A small encoder-decoder audio transcriber, trained from scratch: 38.5 epochs.
Rows from block 5 of the text decoder of a small encoder-decoder audio transcriber, named by matrix and row number. Rows with one number belong to one neuron. Each number is 128 + 32 x the weight over its row's rms, rounded and kept within 0 to 255. All counts start at 0. Numbers have three digits each.
After each neuron's rows are labels from the 100 texts, of 14976, where the neuron reaches its highest value: "fires on" is the input token at the peak. Only what is clearly more common there than usual is listed. The data: read English sentences (LibriTTS-R).
# fc1: MLP up (decoder.blocks.5.mlp.fc1.weight, 768x192), inputs 0-191
# fc2: MLP down (decoder.blocks.5.mlp.fc2.weight, 192x768, transposed), outputs 0-191

fc1.395:151152122102105130151077031121160132118098127135132155153164137057119140137185147098092053140110127163176157112147092129147078156134138137123159090134168167140103042120141100122119122095126120118135129080116123162131077156140125124093182122176155114162092121149126089155124094116099133107126135137161129083142140173161158164134113157170122101136094151151121098106127119101126094120086120132174170161104092076151190100157137144120112067140080140127151162117181130087051100174108083130148066144119170140135091103167108113106115075182127126104120154081140186138139228100099091243
fc2.395:179107199062140139121109163067152141148121085152117132152197138128106111109116154161112115103066158098116168137062116118177162130185080165130152112107059133093120171023114165138152160094131073104118100111130093133169146162133089065148108136135139163115150143104134183072113168121134145141146138082146127135111180111105120139110140136113110111174142127133147108110149127082099145153118106093197169160133183139177128165062090167134103171134153128115090083135120152083193127105177128152173153123159105096131078110153093143140138122149109117135026133114150150101162071125195167127
fires on: "so"

fc1.331:096153085142176220120133086103084169170089107109099149145114090113183133174081134152112122150145154101135141103115102183130124158157124148139164086121167117179118143142088105156160166157150071162127130169117171089182125156122144100124201126065180139146113130150122089169165139124078074141089154169148064098102113088066098167184075137167118099163050123141119112109175125125164130123162122115159178157085179123086163137112080130103062159126109082112149111108164155165083127090121125115155112167075129152121069114093100085164121143124141110146117074171143144119184103159110095140
fc2.331:090172157123128117141096126119195118179084135118105130083091116183081191115173116106146080102115140157132113142136126137173164069129137205158091137142074172106107050212138161143090160162087143165092101081122106137099070097098191110131127145147102150115164071163093161142124101144141095093177092164129110123127132153164162104160147127083144131095096170130116094128044178071103148171118180113132088142136098138148146135161194136142096141139193145144106130123095105114126150145150054103114115139173109098168075134167117119127156089092158150171132146062168151107112165123100103124
fires on: "the"; "an"

fc1.676:133123073062092180137125073109114137154164112127151118069144097103151175107140159155074098119127097134164152073136068137185114148109155154114041082119098160101119111154081153126225138149121125171069150093075111112152152100105179076158101166176103114152088120172131152074097105169133106176133175197142107107152135169123125134117133111136132154126129101149152127149099158183113136100143170120102160091112057093136119149125134118140072121107149119153082149175106065179093103165126107129090122079087153133143070176105165124157154118144156158124158169062157099160156167150125149166
fc2.676:122134113159227170135098119171143176148117111082117170150079208121097134161088073106128094110127095159217073154146148194136136119119132117112159050151162099158161148139177050092126160136117120108127148133150149129127102057120116102112126156101130105157124129168164156119133092152149164168100072137082094155038136143151124136123136088125124167089102138174150104104082148137069126095168130106111100094124117149116095131142182101080133117145110114141129135082091189145161136098163065098125201129107158165173161086155118134199138094128113123180088128119092131154122090125153145136
fires on: "i"; "that"

fc1.728:076118130124149134061183139171128177158148147038095198147152122140154132097079132109141122130151125096122132083087105157188112194127166087156108148199128109125204115132087135111155113165129165151085136147170085082096144172110112134133087173137102121108143158084068130115106129106110088120122177152132170126091144084136178142140154156121121103115051105122176117157127131099211186153130102113125159104121132176084110107149193129065098130155079189074126180127131108163112146156163152106103136127145133068125084121117143103126128190103103103096149081080121165119133129098163177098
fc2.728:174121146079091109176156133142157158118097143143129144138055063066149096067137154159179133176120165098138185123166160115076094098159118122113175126144129102204157095093111070164127123128109160082168167134139145158129149130141152167133180095088095166153107113164200133113153094139173131143071113102157129093144063111163092116124049141122139060214161078126119118122124096119129085180116112105121109194089093121132072130081113158171171132127109146115150146108127127117139181137068127060138093090129117127126152135147146108110126144080163113188160118177139117141099128173087118101
fires on: "to"; "dear"

fc1.428:095139079091111186101049083108123115092112135096101110123105147121126137154087126117122101126152164219108106088092107193164135114128123107189083161152125154154139146126180124114123118201152168142101164134098145122197126120158112160009129162114106117073177139126148129107152095122121013153127160137099146134096176159102182178108170185153102093151087134095135178131138097142175152105145104174145143070156184117087147119130155140092091130151131150099156139158164115145139197116087126108106105094118138145137109145153130083135082133141144084122082135186123115136178110145134148097
fc2.428:091086103137116116118166123185145202201131049138139117152135129183147153100144149114148114141120098105115124106175177143039143168132047102131133101105152103136082119125103126173120189125092143094108100126135175149152137119119133144184098161121174135137182204159162116062151158121108179074131140125110131065137130081099115100101132109081151190160146113087113145102169128113102162097192140146144112134162081117108137090145124120119148091196154096133165113109093125136154112147198147117142078090161128144050130086187112098114150179091127113090146105114130128130132139123116028142
fires on: "the"; "to"; "not"

fc1.4:118111145112113158145132118229104083141162090136149152078137081114149113130134100142112102178149139077154155020116092133149120106073111149140132187140135131042152112121098115192152148130162111130110096112106095133122085076092178114173180147113134180183082139172086134080140112128137182164126122206108120133135087138130112143104079086167114142100072142177141105199131152063088091115180132117174126119140100106162190105131124114150096162168174153130123088125142070092109057142125156128169101112117134120111137147129086128166092182132112125161166161158151135114179156165125123141
fc2.4:137118129090166178177131158192134201123095123149163074145169138113128139087108116102149145113080200122076095140134090133109121145114125112125181136090152089173160108068170156138093159114098143081082121103149078098136122091118141139159120073141164057196105092145127112106083126100096124094134183126061119097126078184131119137108144150125164146085119060097089165106182117095150172140190141123097103127172093099082135106180136134150087172102118137148105113087128137164127133071180154102128139131134151133081123158177148101083175169202135162157098127067162148115137131170183135132
fires on: "not"; "all"

fc1.147:182121058086144081082133129130130120131166125132158104122112100143115171087113086175102128152131121156101098066112048148091079096103174111099113128178093162138163108144100129133171105159178185189118121162185169178120169120156106113137109164145137146157115122090088116081142156162091128079128195091194169124134145108095148116129122140074187142128127123099137112167131108176147195134101123171109096127136107148172144117118119132133121094104174148129130126053121167121072195144128123120144127082161127145137090124092065072062120149115136167112133161150095102188151117045117173189
fc2.147:140090157123115171156141131089126124099092162126170166131104127083133143119138145092134171122159135088150128141155087198155146098167106121068127104134141140096142109138103143139170207088073103108137144097122144149146136125161138167080126130122158139122168146125119130135136128154139176119076118172186182121145126094177131128156142124188084131106132115159119131177069154133115077110108104116134093095127108186145168167106072143088109081082100115130133117193167038110114077097156121142062113188049163064191099094141147150184120128133111048181057125111148127160172132117061154118
fires on: "for"; "by"

fc1.209:094120129139166119113163147177147149106162144079111124113137172159125135181114115164123108147146089146161126073078132158107100132059063089106075126196058118125098113140152157126166155194114167092132155161113178147156117164176139118100127122148075149133117106122108135144101133179140131126161121105116077174137168170095101194144100118123143049135085149140180146134166098130126099139161090169146108054155164085149129138188149121120116141145128216090153171107124139199111156074114083098108129114152207166080111184149076070176138131099145075126086132137132141080120105120103128124
fc2.209:141085109139092125043202218156124120105129126097086133168100133135100118061116114111163113111157121085131123171158104145136160153147116144166150104168131144103081112159069140146167098080109103117165094122148096119173158110103188087093160125132171141132102153133200097098040122075087130140101123128149103132119105163129137130135145101162122145133129116147117186145111110112151104204160131108105143110112157108158110135110135114094255150095168076142129161122115124101106119120156192163233110095157135128188150104109087147141113119084136094167136137148114083106090140114130106068
fires on: "not"; "be"; "i'm"

fc1.402:153117169100139170108104123120105131125100168113161127173144037113164146162099143126071140116119162113110127076136083129102106150162123120152093150153120114088080082102125125114092191116116115143158140155074168064131127100111155126166110133133167107156139100148135121120081110164143103178084102164102114134151170145059106133173091109086167143145170132034109190186143177109112099113089177110128214152135102158123190090163125144138073109090114122102129083176142119175102087141090168098095139156130189124139127145125100176125061094109098073144176137106185136162183188123111116155
fc2.402:109102155094091166073181106094133092129157082122095162100084114185090122135138081166106185054198109139135122089144139131117157073122123102197118111199061134130174094119152124127146082128169099093118165140134110158150117086159118104155139142148137147154119160049185114096135097169098142101102135121066123159110153144110180137105138102104181206150108078109193133164115140124098116157116124129114129094135177068141100145115136128083188155119135088149127165186125118100083136110152125159114109092114142147174205167143102149132154092126130162130148108100070119094087098150195144189
fires on: "i"; "she"; "we"; "you"

fc1.603:081141145053109130118075106136070053101123102132112112117102138127145178139084139145102095115185121128124112128146133131162154108097194073175109179153115072090116143169129121134176098163124093100114170129138061082156152105126111132114112152103097154118152078160098112096082148142182112133103122153108128185186175117088183134039113138197140071143111167152122141140141176152153151142151106177113157066135122091151174123148101119091104127123178199131092207118121102147142199144110132179106136069120144132143092125133082106123137130124120071145097183177109093150089086125091157133
fc2.603:132088076127128164177104167059166135161121113153163189146153128135121114102134063092142164122088138144116128082145117189142175085157136112155109121134116166107132148171115141175103095161066136101127129109131163123099089105143129080182167162122125118122039107149173113192155087138108129119133150114141150121078146163131164127127125061170136144096173102147116131116147048094132128149132113123133100160163112138173084136182096070138136101084141110126128072122144189152181100121123085113079086148130164139166198194059150107163105109099130120034135121131162120112196153089180124102
fires on: "to"; "for"

fc1.31:141182162123151140144129089185134129194158167111176080086184125133152188102107118101128126134121141123179133104096123124106108174089122092154111140156158149110077118161110132107174190114111085133126183150132117078156088078125102158127145126116162127170133079164114121141068131152107099149153146127122106090150102127164071140084106139149095116077061161085097154116213117118132160146121137143127121101140049092117152076147068132096088104083128186144169131087137121110100150126203149173142126148075114153094092136051144144115074143112112182141123124115122159119143085199093084211
fc2.31:100097100109137088123116092148170167128178145143135086139097059121208142102168142120128121160087102130162157177192119161162184095079123114114154107134127201174175083131197149193112051149095149111098134118110161117110167079136135113093138128143123120140103136130157155135120098181063115115085111152145112136158155102103154140160176118121119141149208102061154150103145162143132149133153119158061149093115227151138125118121115097140124156120096155067141118117183091195128121081095070115131114123117159142102174088162117134176048113087129136106102140087104137104158087109132091123
fires on: "any"

fc1.121:107182171126129095132145101176074117146116114098161066165130094127150156129098138076091126137180156194109080104172124108126123170053172129128154148142147121129172089098135133146156162115162114122109071160095072147090125170128074153172144119076139161078126153107096112123199148059161144083149103172140167146150122075122053076131132083119132149086116117097118175160197095084074136087127146143080129157124102111190095135121162142106091184113175177099107093093090125121129145173108138146158092083166154088198113148094117154132129147108150148171134109148140116129149134149151157204
fc2.121:121166069064138148162109142166145107121117091176064173074081164158101152100142135113166135147141132108150159141099143140144122075157165147129159185075108137165191114068132128164179170060121143146178123098159134118118112129067128101157081184106099136107085134151107181059132163099119150098173166109083125117110162151149199201069140164119143113100084103146119118126103142201103145085130113093147141128125156138144137196147148169171169109183110091105160134115135104132117098162103162117147124066156164101103163110131116151093062105148093117137096112124071141073165118078102122148
fires on: "i"; "it"; "has"

fc1.560:081106126170136161127144111142125158119164123053153098151154115077101111147131100102146074159120137139131111084110108140109066152132129149110152097089085149170114141121131118120103136157074097131154139208155198182104108151130095203149183183099162140118209100100093045174128133095119106140102123102167066185116103085096124091085072157102145135138091160122110129088166136090141151123159074167133126116118150150171144110120150160133123099154105125118142102099189143148100204098156144067176166118167201166142114161147126080161116146115117109156095077186148116099143143153159079092
fc2.560:128095141138092077128116124153161106158123203147184128183161111110096219122089105135052164127167158173053135155142116079125118162109120111111082155103166103129094101096157090146220065135113146156143133096125096100162140151127117083094115120115146169160104133138077163111102067121120203116151164115118123156089141151199147169109182125129161073089131107088112145090098140091173047152124107115160142127107117159141123132122091121162097172170140159063125181136113140175138114126089130123149122152111102097134213121163110110134126135177156165067102136106102159112110099100165139097
fires on: "no"; "the"; "for"

fc1.597:138160140043131153153111140181134130166050121142164144177190118168097128204125101143111097186164117136161125093110140105103071086083120125132129120170114124146086104082130173161079092119118141080109127117136208128109099098090083120120168135103121123104123127128109114123087079175158169136137105112106072151137154191104139202054075135066104073126076180139118126131197153081117134169115146105194135129149168138202147144166178106163133145110110142143099147095153163156143119155118109143087108144122145122038151130107088107101094145156124128135109172119157163109125147131103080164
fc2.597:121159167189128145108046070118097070103140161131159146126128115161178147186152105105065154103120132110154125196122120123166157132122194135146157127145167100134145105102147154066122106129068136188138186120065113168150123108098096086174172123091160141118089169092125129127129094131084170144090097120136136155108101068151111075115143152108095134112117119127124125146129146141184165138128121125083075064081124120134108118182144145089070121136106132145122201167122137154214153087149139212148070149082156136075149115078198116100162127147123159103119147117106102113126061126149145166
fires on: "no"; "far"; "any"

fc1.21:126121131114122103118090052241107135113117168071215117173127136111127136100162085086121097149150108170098129077152183119132134144089115110144134107137136149151145137092147121159142073121134113143142099112149138113112051112103148162138139180181132120090165114132066101058101132134144089169118145134134136144181116133075121176148182162173101092135090111155146137098128156095127127092079064114153152107135123149200129152148123170114114187126122163066135135058115095065124130079165176122171147167186130053168145149152103057130115114144141080132118180151125162104123132120102088116
fc2.21:080120174151126147124147146166119181061130171152151073174105064113165147087128109130081160098120092133167135101160135105151092128102093165124166139105102132134144097085124080154163122098117132105157079065122129157104138170190139061118102169149120102060080157094182117132169124139108144072076144145125125173164128116164101112135125160069152191144230128164135184149085088106164146113093078119101168123059165156192157144077138085141139146147138149136143102117165113157135113197102108104112097078181114155133100145094141128183117082126122137102159146096114136112159127117156188101
fires on: "not"; "some"; "no"

fc1.307:133132143094135152094112163190116166155108077103123107125157110131115150204048119187122156156203103141109142068093167122168059120104155129073095127188120147150145118142174152141123094107138129110105121177116091109158095148109105142111166118071152101113174093081095102194108138110117130092152180127129079137073167124071143192142145127145146080097015142103100143118099152157096111128151144132177118088139151095151161111077118176113138167114190109105160137085148170159091162136104166116187132110106141127058111145133138092141158122121108120127095081135184141120154134124171120194
fc2.307:182070168149118129120094129155174101180114141164178168163114097161121170104126137118102153122118097117133130122158100128049121081123119078137136134082140170024146127112077166118137074163156121144177143137131139145178104138132144119161082175179126129142152123154122110107124155096116127181082087080157196103175092165147123132155184136123155170121177074151116131186143161053105092111108066131057129151150141100127127098119144059105126122174126132123122150124089078093115101143090115086169182054166135116143167116136096200151128109128078115133093136062150154130133178114159125123
fires on: "not"

fc1.8:172171137047194125143113113129113077075138147131171062135105136115110149151142112107096124189101078103152138058200171090078133145089134131103151138145133126121115069164182120118220105119166086127144150109145116101055100127096087149154115142113108102079113127170109126102094112133182127129128103090165182099172103127107171089082160143106158093164117151123113142084136190100103177170076145141119105140135104142114152078149162112113130123130183120130148097093065086168154111166151128121161101126124215125184110116101141112137147131122146115162170165155119168087167159106050153109
fc2.8:165117107129179089155115126125169163108147117149078184132157183104152122096176099102143168141153105152164106104098152170094115145059139162111146110151133148149139182107157138142150147034052121146112120107168197091119170126108144101095058130145105098078087081092163158120136158126154146098153140073132143076134119035127122087143103191184157078103105076130108164143079135111112145151129172103113137093199123137120117105167113135114109095168150142137133128148093148136174147137159100090143111108137098176135058100174092122127169154133138093127080147150165158105086060164181181118
fires on: "to"; "the"

fc1.112:137174199144126139174155131084105127076129116095118097125134151150130088133158122136144082120090174152106119119165102193176088129100175161106132092159080087133132088148116206124147152181109144126129172101068094132107097170140188166108203073147104174208113100142129134113176137108139163139122139108112098151147159205163152116100178143109165061168128144141082148116130148164085064105096139167150091145074111095133141095126142100123134125105142089168154134129129043145159105123090106122139146107041166095076156108155143088092167145109146118095143143158166082129088083137112126089
fc2.112:119146141103122097148175125128122092083103126114142102169190116083118100116135078108105065117136124145122167180105123117124107128083127155156180162121130083108143124109107075140120177124209103066141147145130091086123145076115102141166137171115170128143130127114127082197177134170102110120138104131119118156079157131157175096151027168127118134181142139103126160178121122123177134118045106143116089099129130086162137091175104084100177154189145074138133081145132207088141065111088141133084096166149159163119157140125107145117089156148154141136213146148143149164043098165118113113
fires on: "so"

fc1.359:107139157143118151105098069076162085156074136114076084128099062142172183084094104148089162143134174126088063128080079119151140200094129116178153156150147155130061121151093082181139144148144095159105151139124156119139131144133095157104182099152183112114134136129113099139097116106122081149090112141151129173117114114110202117141179177081178070111101119125147208154149101121128059120097131150126121159122119149148132077215167155132089103070107082129140135107181156135102099203091135148109115092106161088153151177127144138116153164171100149115152130160169152153123110168073143127
fc2.359:132153133153135127146108079156101116118172142132154167118160164132124103162119099143113155069146151056121154096215104135143167118087153091146118120107122065109093146182173159109125107149132077123121104139168135150099132101118137163084178202127116137092086153149123138178183131178150127119063096090127124128158159141145150091103077119114072108135131114147191085104134146046164161057141085072093179085128174106098111165094217129141168140136190155175054114116126158079151110160135182100154136113119134145097193119115100126115182100092133140120140082111120097101099156098128149100
fires on: "for"; "and"; "as"; "but"

fc1.674:138141067103143089094138107115120172088078132090093086138108155053143128152138159145148141197176117150079104156210112126080140107116127118135122137143132060124069127114080119162182116149148160080094137161089103151131142144179103163078093092126136145176105125115152095129095129090163159135138179159133190166145212127124098118150158110114197058170147165116120068093108126136188139120142164108152114167119165119135093106124111087138084183116098144045173213126139142141115152148128126078093129129110140135121127143158137128112153096129107088179087162134129085182122076104064122111
fc2.674:098107113118078135141099110130151126158074087148155175124108158132102148134142119150148156085151069107128211157107095121133138089157138095164117090208135126149148197124128099091075193111131110086107143124134135113185135092102191140099116136119195117097110171123099098138098158146133126105114090123126133153110112144109119160132150146158097143136112070165108182076140097168084228126095092194078118127098154133099095174117133124113111129104146097211104143100116191138204136107130170136048143116134101164130174178185116124080180074118130159147110150085080094139148156122136132085
fires on: "to"; "told"; "asked"

fc1.109:121202089140117121165144131130063176147094177126224090170193126071142094152108071135108137170105131140077117116121129101126134094110093133104088076124087127197160088108120123175157101139108168135152123129081116093135109127093088115171134114188152134177141134140163080055097074091160109107140163161091149094129072163119148148148169118053129111151176096115162058099146095125118108133139133097103158111114117159156101115116120133129079118122131103096106110125192126107159133137099142150095097092145107160136149173111141138152050188193110193177183176147132126132136088160094139119
fc2.109:147124141107166157130146128120137078142163075069148146185166116118069137102141136158130138163106092110187098115101166160120187124126157117076087096094122130117116118100135092128164152185118157163106151122135159229113183092111081088127179095132127087160130121181133089108164125055089138176132154120127112140069136148140076175144115146182112159190123094117148144150155136118076095180129078183132103060134125072118178129137120096117126116085110129125108071134111096111119142118107102182122104149147136107119096145119127123225178088145149195125127180162111151179126112080079087084
fires on: "no"; "and"

fc1.495:151119138047122164106075152131055108177155094090182120107112116125090110170146128158136098165176118119148151141145141183157065139079188156121129103194123101120086119109164146118123083183153097139086155145151150126114069135134051120142133114070129140104189133091116153081086160104117111071152106103210129143153073134103115132116148103143109119150076115150144110113093204141088144111156102131124175093092104090134177162078186155104142110053089150169078123145139138119107141160089166187147094163137166102175118154124141079099174132095157138124148112172103111143121152159155117180
fc2.495:119091156189077156181068052159145123163124120172111124102103103151113117098109182110170171120113126154094084128186124140114099174097086126125180103115093141128102158176135146099110123127147056091147148153122160116187141128183160073087144149234144150153146154114111101094102147113120188097111111115126132129155086204184140145149137176154130160135123100210113147070089134101121083141143174141118131166088115153144090140192103135092091070110126088165097077119163145110153197145107142129112160101065077152124131120105153107127127103132163146093104123167110151120094125116104135061
fires on: "the"; "no"

fc1.39:142134137116144096149129093134131101089148118158152161071117123145150138100169090118108049128128158098107183090158120144125101097134124135136136180172153150066112133169124147208121123097166120088150121132103177095154092113144191121091151162127151169181114107155062176067072105201112101191167180176131083090156133171151176188110136083157130054191072114109160098159122170134138142093105151136140125113111175133106115133122142133159122132136126110081165145094140081123122091073098103136123076117089147125143079110130090102175138181118134079131092212175130155097113135136069102152
fc2.39:185126169176151115190136148150159140099069125152117136139124122095152092118144090142130180196130116124074096166174133134104169107158171125174159117140124156144089160112110114112135089150120143118110079184137182073084165140126095117153181135118132085090116121113135103095114124077154143109142094124089132158128137203114069111185093120160141175156113111146102112112140176153191105074104087103082111160104191129111121081174112090123111123102062111123138107169125230146077154108128139164147125125184059128132175101102176112126134145069203085156093101100154120088138146120074152095
fires on: "not"

fc1.692:133148194081148114087195144069087163141147139091145100100154184067107118123105106175073079153142131102073164116130170182151140151130138140116143136154092128116145080162139164131107093146147152168067131175116083153104112172168094168104147154122118150106178098104122130129092108082152121078148096124100110117079165101148164086063156128094126109178056177184095080145110139152168144138086124114153071139208121111164084143158186132109148175105158118168086150093146105092126188161119111154132078140155196140098134137115087076164125150104170114100107131172141166134112092152159137100
fc2.692:125057152180160194186121142195116092113149170098128143102101122170122113135112120076181159024161106112127105066144097127151149119151176090096135069139083152108121136125134134112161106121142090152122132036127122105170157115137110151127181122113118171119125127091151146073127076148112169148103070201059102138088125119153094156195131145139175119103132179155125166149102087140153122137123119141126137108092136135121110165163146111153158133133098130118096137113105126119123150181163142144149168125149092124151131162101046123105106058098162119099183171183064048109136133114169177128
fires on: "so"

fc1.496:115154118092088132094167104183121153112151151119145097159194129104140155164083127124125157132100150145127083103127065152142127127140115098113073118242145107155088079129147082156143175132149150087083144086136085114105151147112155115115108157109137124132138132161093137173111030112125097150143163162170133083141114104125161095086167110155110085126116091097105133128135127132185198149132097135123158176132125178117111135145138049129127125108103092076182120090104102119166102148146138119139175138164159077157104155053122150158104128087104066102120105131160160112255113097076157131
fc2.496:119091082122145170161094080136133116130105093161131116120151151158100135047106111148160131089126146143135127072099149104092112119174132089134219149102172059195151142150157099112108150164117151100143189110116159109123109173121115153128155106142139078132118092135201121105172128071154117154077162139121091108074086125051124170104082145128152136152140129107122086064089118110093121180084139105185126146101166091129118071175159181145121115151101122132125191129141149095153186109174160118171150146084160143133172089172117094112188115169148084128135160130125075134103131104224097119
fires on: "i"

fc1.523:096153074092147112112135134162070099120149105099188127116116091115173123180139096166123132144144143146125163123148145123100106183122144111160105112154095071208070118138107163143087122179136140146110153177156176051158088182112071099171161161148098112086140148170114130119158112108147120121103113171149083100146091097076113167083209083141089110094150127130118114102145108142210148180138046201090185082115097106127137103174083091076129144077098142116162133088163122180126120153139132199076092140143133138119092139160143125134111123086100105125163132173102148122085114117094156113
fc2.523:085133067142095140171112132095128104149125081133130146150149161113135116116153127123112182151102086122167160072094082115096120099134156128160145146183131112056108063121159111099123055165164132138127169126104109172069090098097128148168092132159152151163063185096173082081109139123085170133071103145131153178129164149079125080153131113131125146139108095143081149160139126115156185128111156145108061174159137171090127084147103124113157132176080088112117081121117134125162198104138127176221068188120128155171173085133119175133113147116124136133154162062145136124101159172181098107
fires on: "the"; "that"; "a"

fc1.691:099166068148108124096129118189082106160103153082147099097120123170117128176110072122084115156175102119158076043081165107092142106085155098141050155123102174183141130106160169085095129143165133110126157111174223135117098119084154128109226132199106135117127132116107157093148116133167117162096123186094134135136151183086116154131173123074103101151066121115108107109163176154109130168101117109117154113152139144148201111151118135155110164115110120065161154148172149126117166110103134128126123150112115138106165142095118021110089119152065109119135130165102122117118084163099110130
fc2.691:107113103096163135105119110119126184108147184130188136121104110168147141157149126117096161146181110144212111089175118172150082167146134091107154104131083079125132189060095154108129132128110076078160153091104142159128126144150089111062155172104094114126110180069111066123149143169116107088156082120100119168097087125130082107146119128190163138177144086160134171111096140112199056128130083170090171060155136107137123170176165141140067085131147174118142143146194130154183165147096084163137115157175128162108137126119152129157087091131113114124085106157094114158092135101136098072
fires on: "no"; "old"; "some"

fc1.422:097185115136090127088140118085140198088093125145135131143176160107098074152126066213134099149130117114125159078170093154124098130121177188144143121125111140182108121139181126148145173124189106097088102161113123100085133108123150178116173149086062132108089086108098100149128065145117103088127150105124085141157151135102167127087069096106113102138132159114107159122169112092076187136137154118136107089159176052151176144108174197099136106074186114135114113146114133140127159135130164120140059122169179092095119126118147140116170137112184144130080180047105135140114150206127126122
fc2.422:075124132154173155117138132153122135117135077119160157169123097137205104098112126115135119121171175118131134125117152129121125049094142093126095121150114073156123148137145051127128151158154110128137132135106123059185141077120117103134113129145125166104093174138112109172080169163137152147091160183122083133148150140102111109102130073115104086180150089149103122159162181182151080187175183112161133123112139212078095059131141097171175128056124148128131131151078130138112089178078070128044159157076114095140110097125132147124130070137169139113155164084115063159081154126151146175
fires on: "no"; "them"; "him"

fc1.36:113120118132163118106116122172127110151106153096135124169154105103117177225114079105112101192118132100195131099121092101100149183099105162124053125153124199128123104125136117115162097149152139139138099130138066069107132158112153127104124200135066151082112152158068153132106123043174056136162110181131149130164093121095084117126175084156104110147145128167164100094131098170163191121176162185095125186163118094180121155153166141092096105109086101155105130171180088130111130113106165080148071168128137106119094131110080110153063121084142148168134124079151125108151132145133146152
fc2.36:141089150186079117109085119133124119106102143096130155135155172162124126140110122124114158184107144071157123120158203089120148128187161126152210108173134103140138093136112127127108164091151125067174111161150099160174119158110119109132144144134105117083093087093159076126178116137134112103052128115124160202130178110116140158136151137165150120180151123105154114071153192089095123153179148061145173158114105155133087097141187144153129166151057118123079109160079132148141123108130147051110060108135100127069129121100131168169099099169135090117209103139154064114145087093088169126
fires on: "to"

fc1.372:177121113119105082091159137131128181075086086111174073104132137111133120159131133145119112166085074086134153172130061173116095180071074113035099084180139184136078053109136139152165136194109131065119106169141112135131122183118094142097124159079121104176168134095111114201144134123081124083183128085234135138123153123110183140120098153098171120151107148102132124088105166160142153159140121144109094127136144145151125120108105125163112127120123135162141139142143175134139152159156088139200184110144172116124138183105091125137155130111155183137061061107143134105130120098123124116
fc2.372:131115156136121175136113120188121118148100159112166111176122050147169187052134154158139114115184175161115105139172151192132146134099146080155159106122191099111112157176142110159150082097066131117127118081130097134171154084131152100097105075143130123142170124083168095135165121103114156132005068173092167189130177143141119118080102112152105132111117094100129105088128134130108156065154142145152110079116109088170137068139136130087090195198130124115113152081189122085160112138098095136156153103111117088100143152171135136172094127148179121111094133094149082162132145107113143134
fires on: "the"; "his"; "of"; "to"

fc1.589:064180161141067140117142138131157102170077172089087116165111063160167147170164127171133098121127127117093119109134080132162143199167125136189129107113067127138120059151070159169136118170105124126143107109096105132114165174112128164086176164176087146096201162148096145094172115089164112126108110131128121100188083110172097105144148122124101108089149155100157139172197138116176094177147101179090118118090070132168160121179129125094088165101128146148121113122144117131159123124120147158139064081116078104112105149085142137169093108097124174124168159112139117096099136147043167068
fc2.589:103166129091098123174163152174099126097057135138159146032138176194160141139095120127134099209128105164184126073084085085188119149142137148104150177129101096140167090099146174118147124124147168089160136144181089105109114136116133157086171124083156160163127077162055102134155115169106126152131166130159114117125161065123148168046142177100120105118072079086141156126074175127073188141110177065133093123128129134148143128108118121146143131093143103124145118122118034129156130128136144135152140177134140112114115081093120144123083145176086141141135157159120106116132124062132167172
fires on: "the"; "would"; "a"

fc1.340:189141182090144118078101111151131129131116086111110104075181166153165124103131152143180085147145158119119188118073156092212078130115147136142089124117066115091108120108123165131101126162080139114057082105091120147126091118166131135135164146154136186073145094095080122089128148103088162097157167140104100117115152185195172167056158143096090087114110142139153185112127103143104074116138107129095073130140151134166123121142141078168157153124161170104101160087133090084155106160137147178120186110108168154078127102124149148105089114166131180088079173091109169118153186175135094141
fc2.340:138099101164105131131070146118191096113182079143118205101145151106142117159110088075156155062163114073132129168102107183101078129134141093166103131175132129059117167149166104109089150170200158137195142136106095133111073111139108132128105126087150117101083119137141191128111127091102109117131218157134156172121081090163170115170100146135091153104094121167169170141145112122124147133099102138079096113119131150053158123121188094161143168109149058089074096122134159139120199084110109148114115115110156123080153139155124095126135120151147145201167071141188118130082133100132142143
fires on: "so"; "not"

fc1.235:097143111132147163118082102180151155142099143107152144164106084099119142204131086115103090132092099121098132073136152150130157120110158113173111095119084159137142138064161091149098147102132192140136165121101135099143128130102139145101138108160124101116132135140136055157110077134171056165082137103136147118152118135064126137150159169107160049095140139095127114090149148111122150101082168124138061157143142127173148103154152203089107084136076065054124161140157190190143108110084086139132149134144193117095164188131091134146070134138134126174154175149129139087219077156101102175
fc2.235:102126165107158116116179154141068150146146113100107115101121059180114164166130116141109130138195110174168079178127089106182080168159120104092145138142141061112153124084145146106142054145112143172185139110201156180168152129129103143146122091155111092178161142125102118131142153169103096100136075152131078154059137138160094149093154160132120157126101171182097079124058135073138105179128092110158135120132124105136167144113181173099088123111140144151050140121154103172128171167131127108169144121055139119126057120086128131095105083136098140131150087126138133119178131049172089141
fires on: "no"; "took"; "put"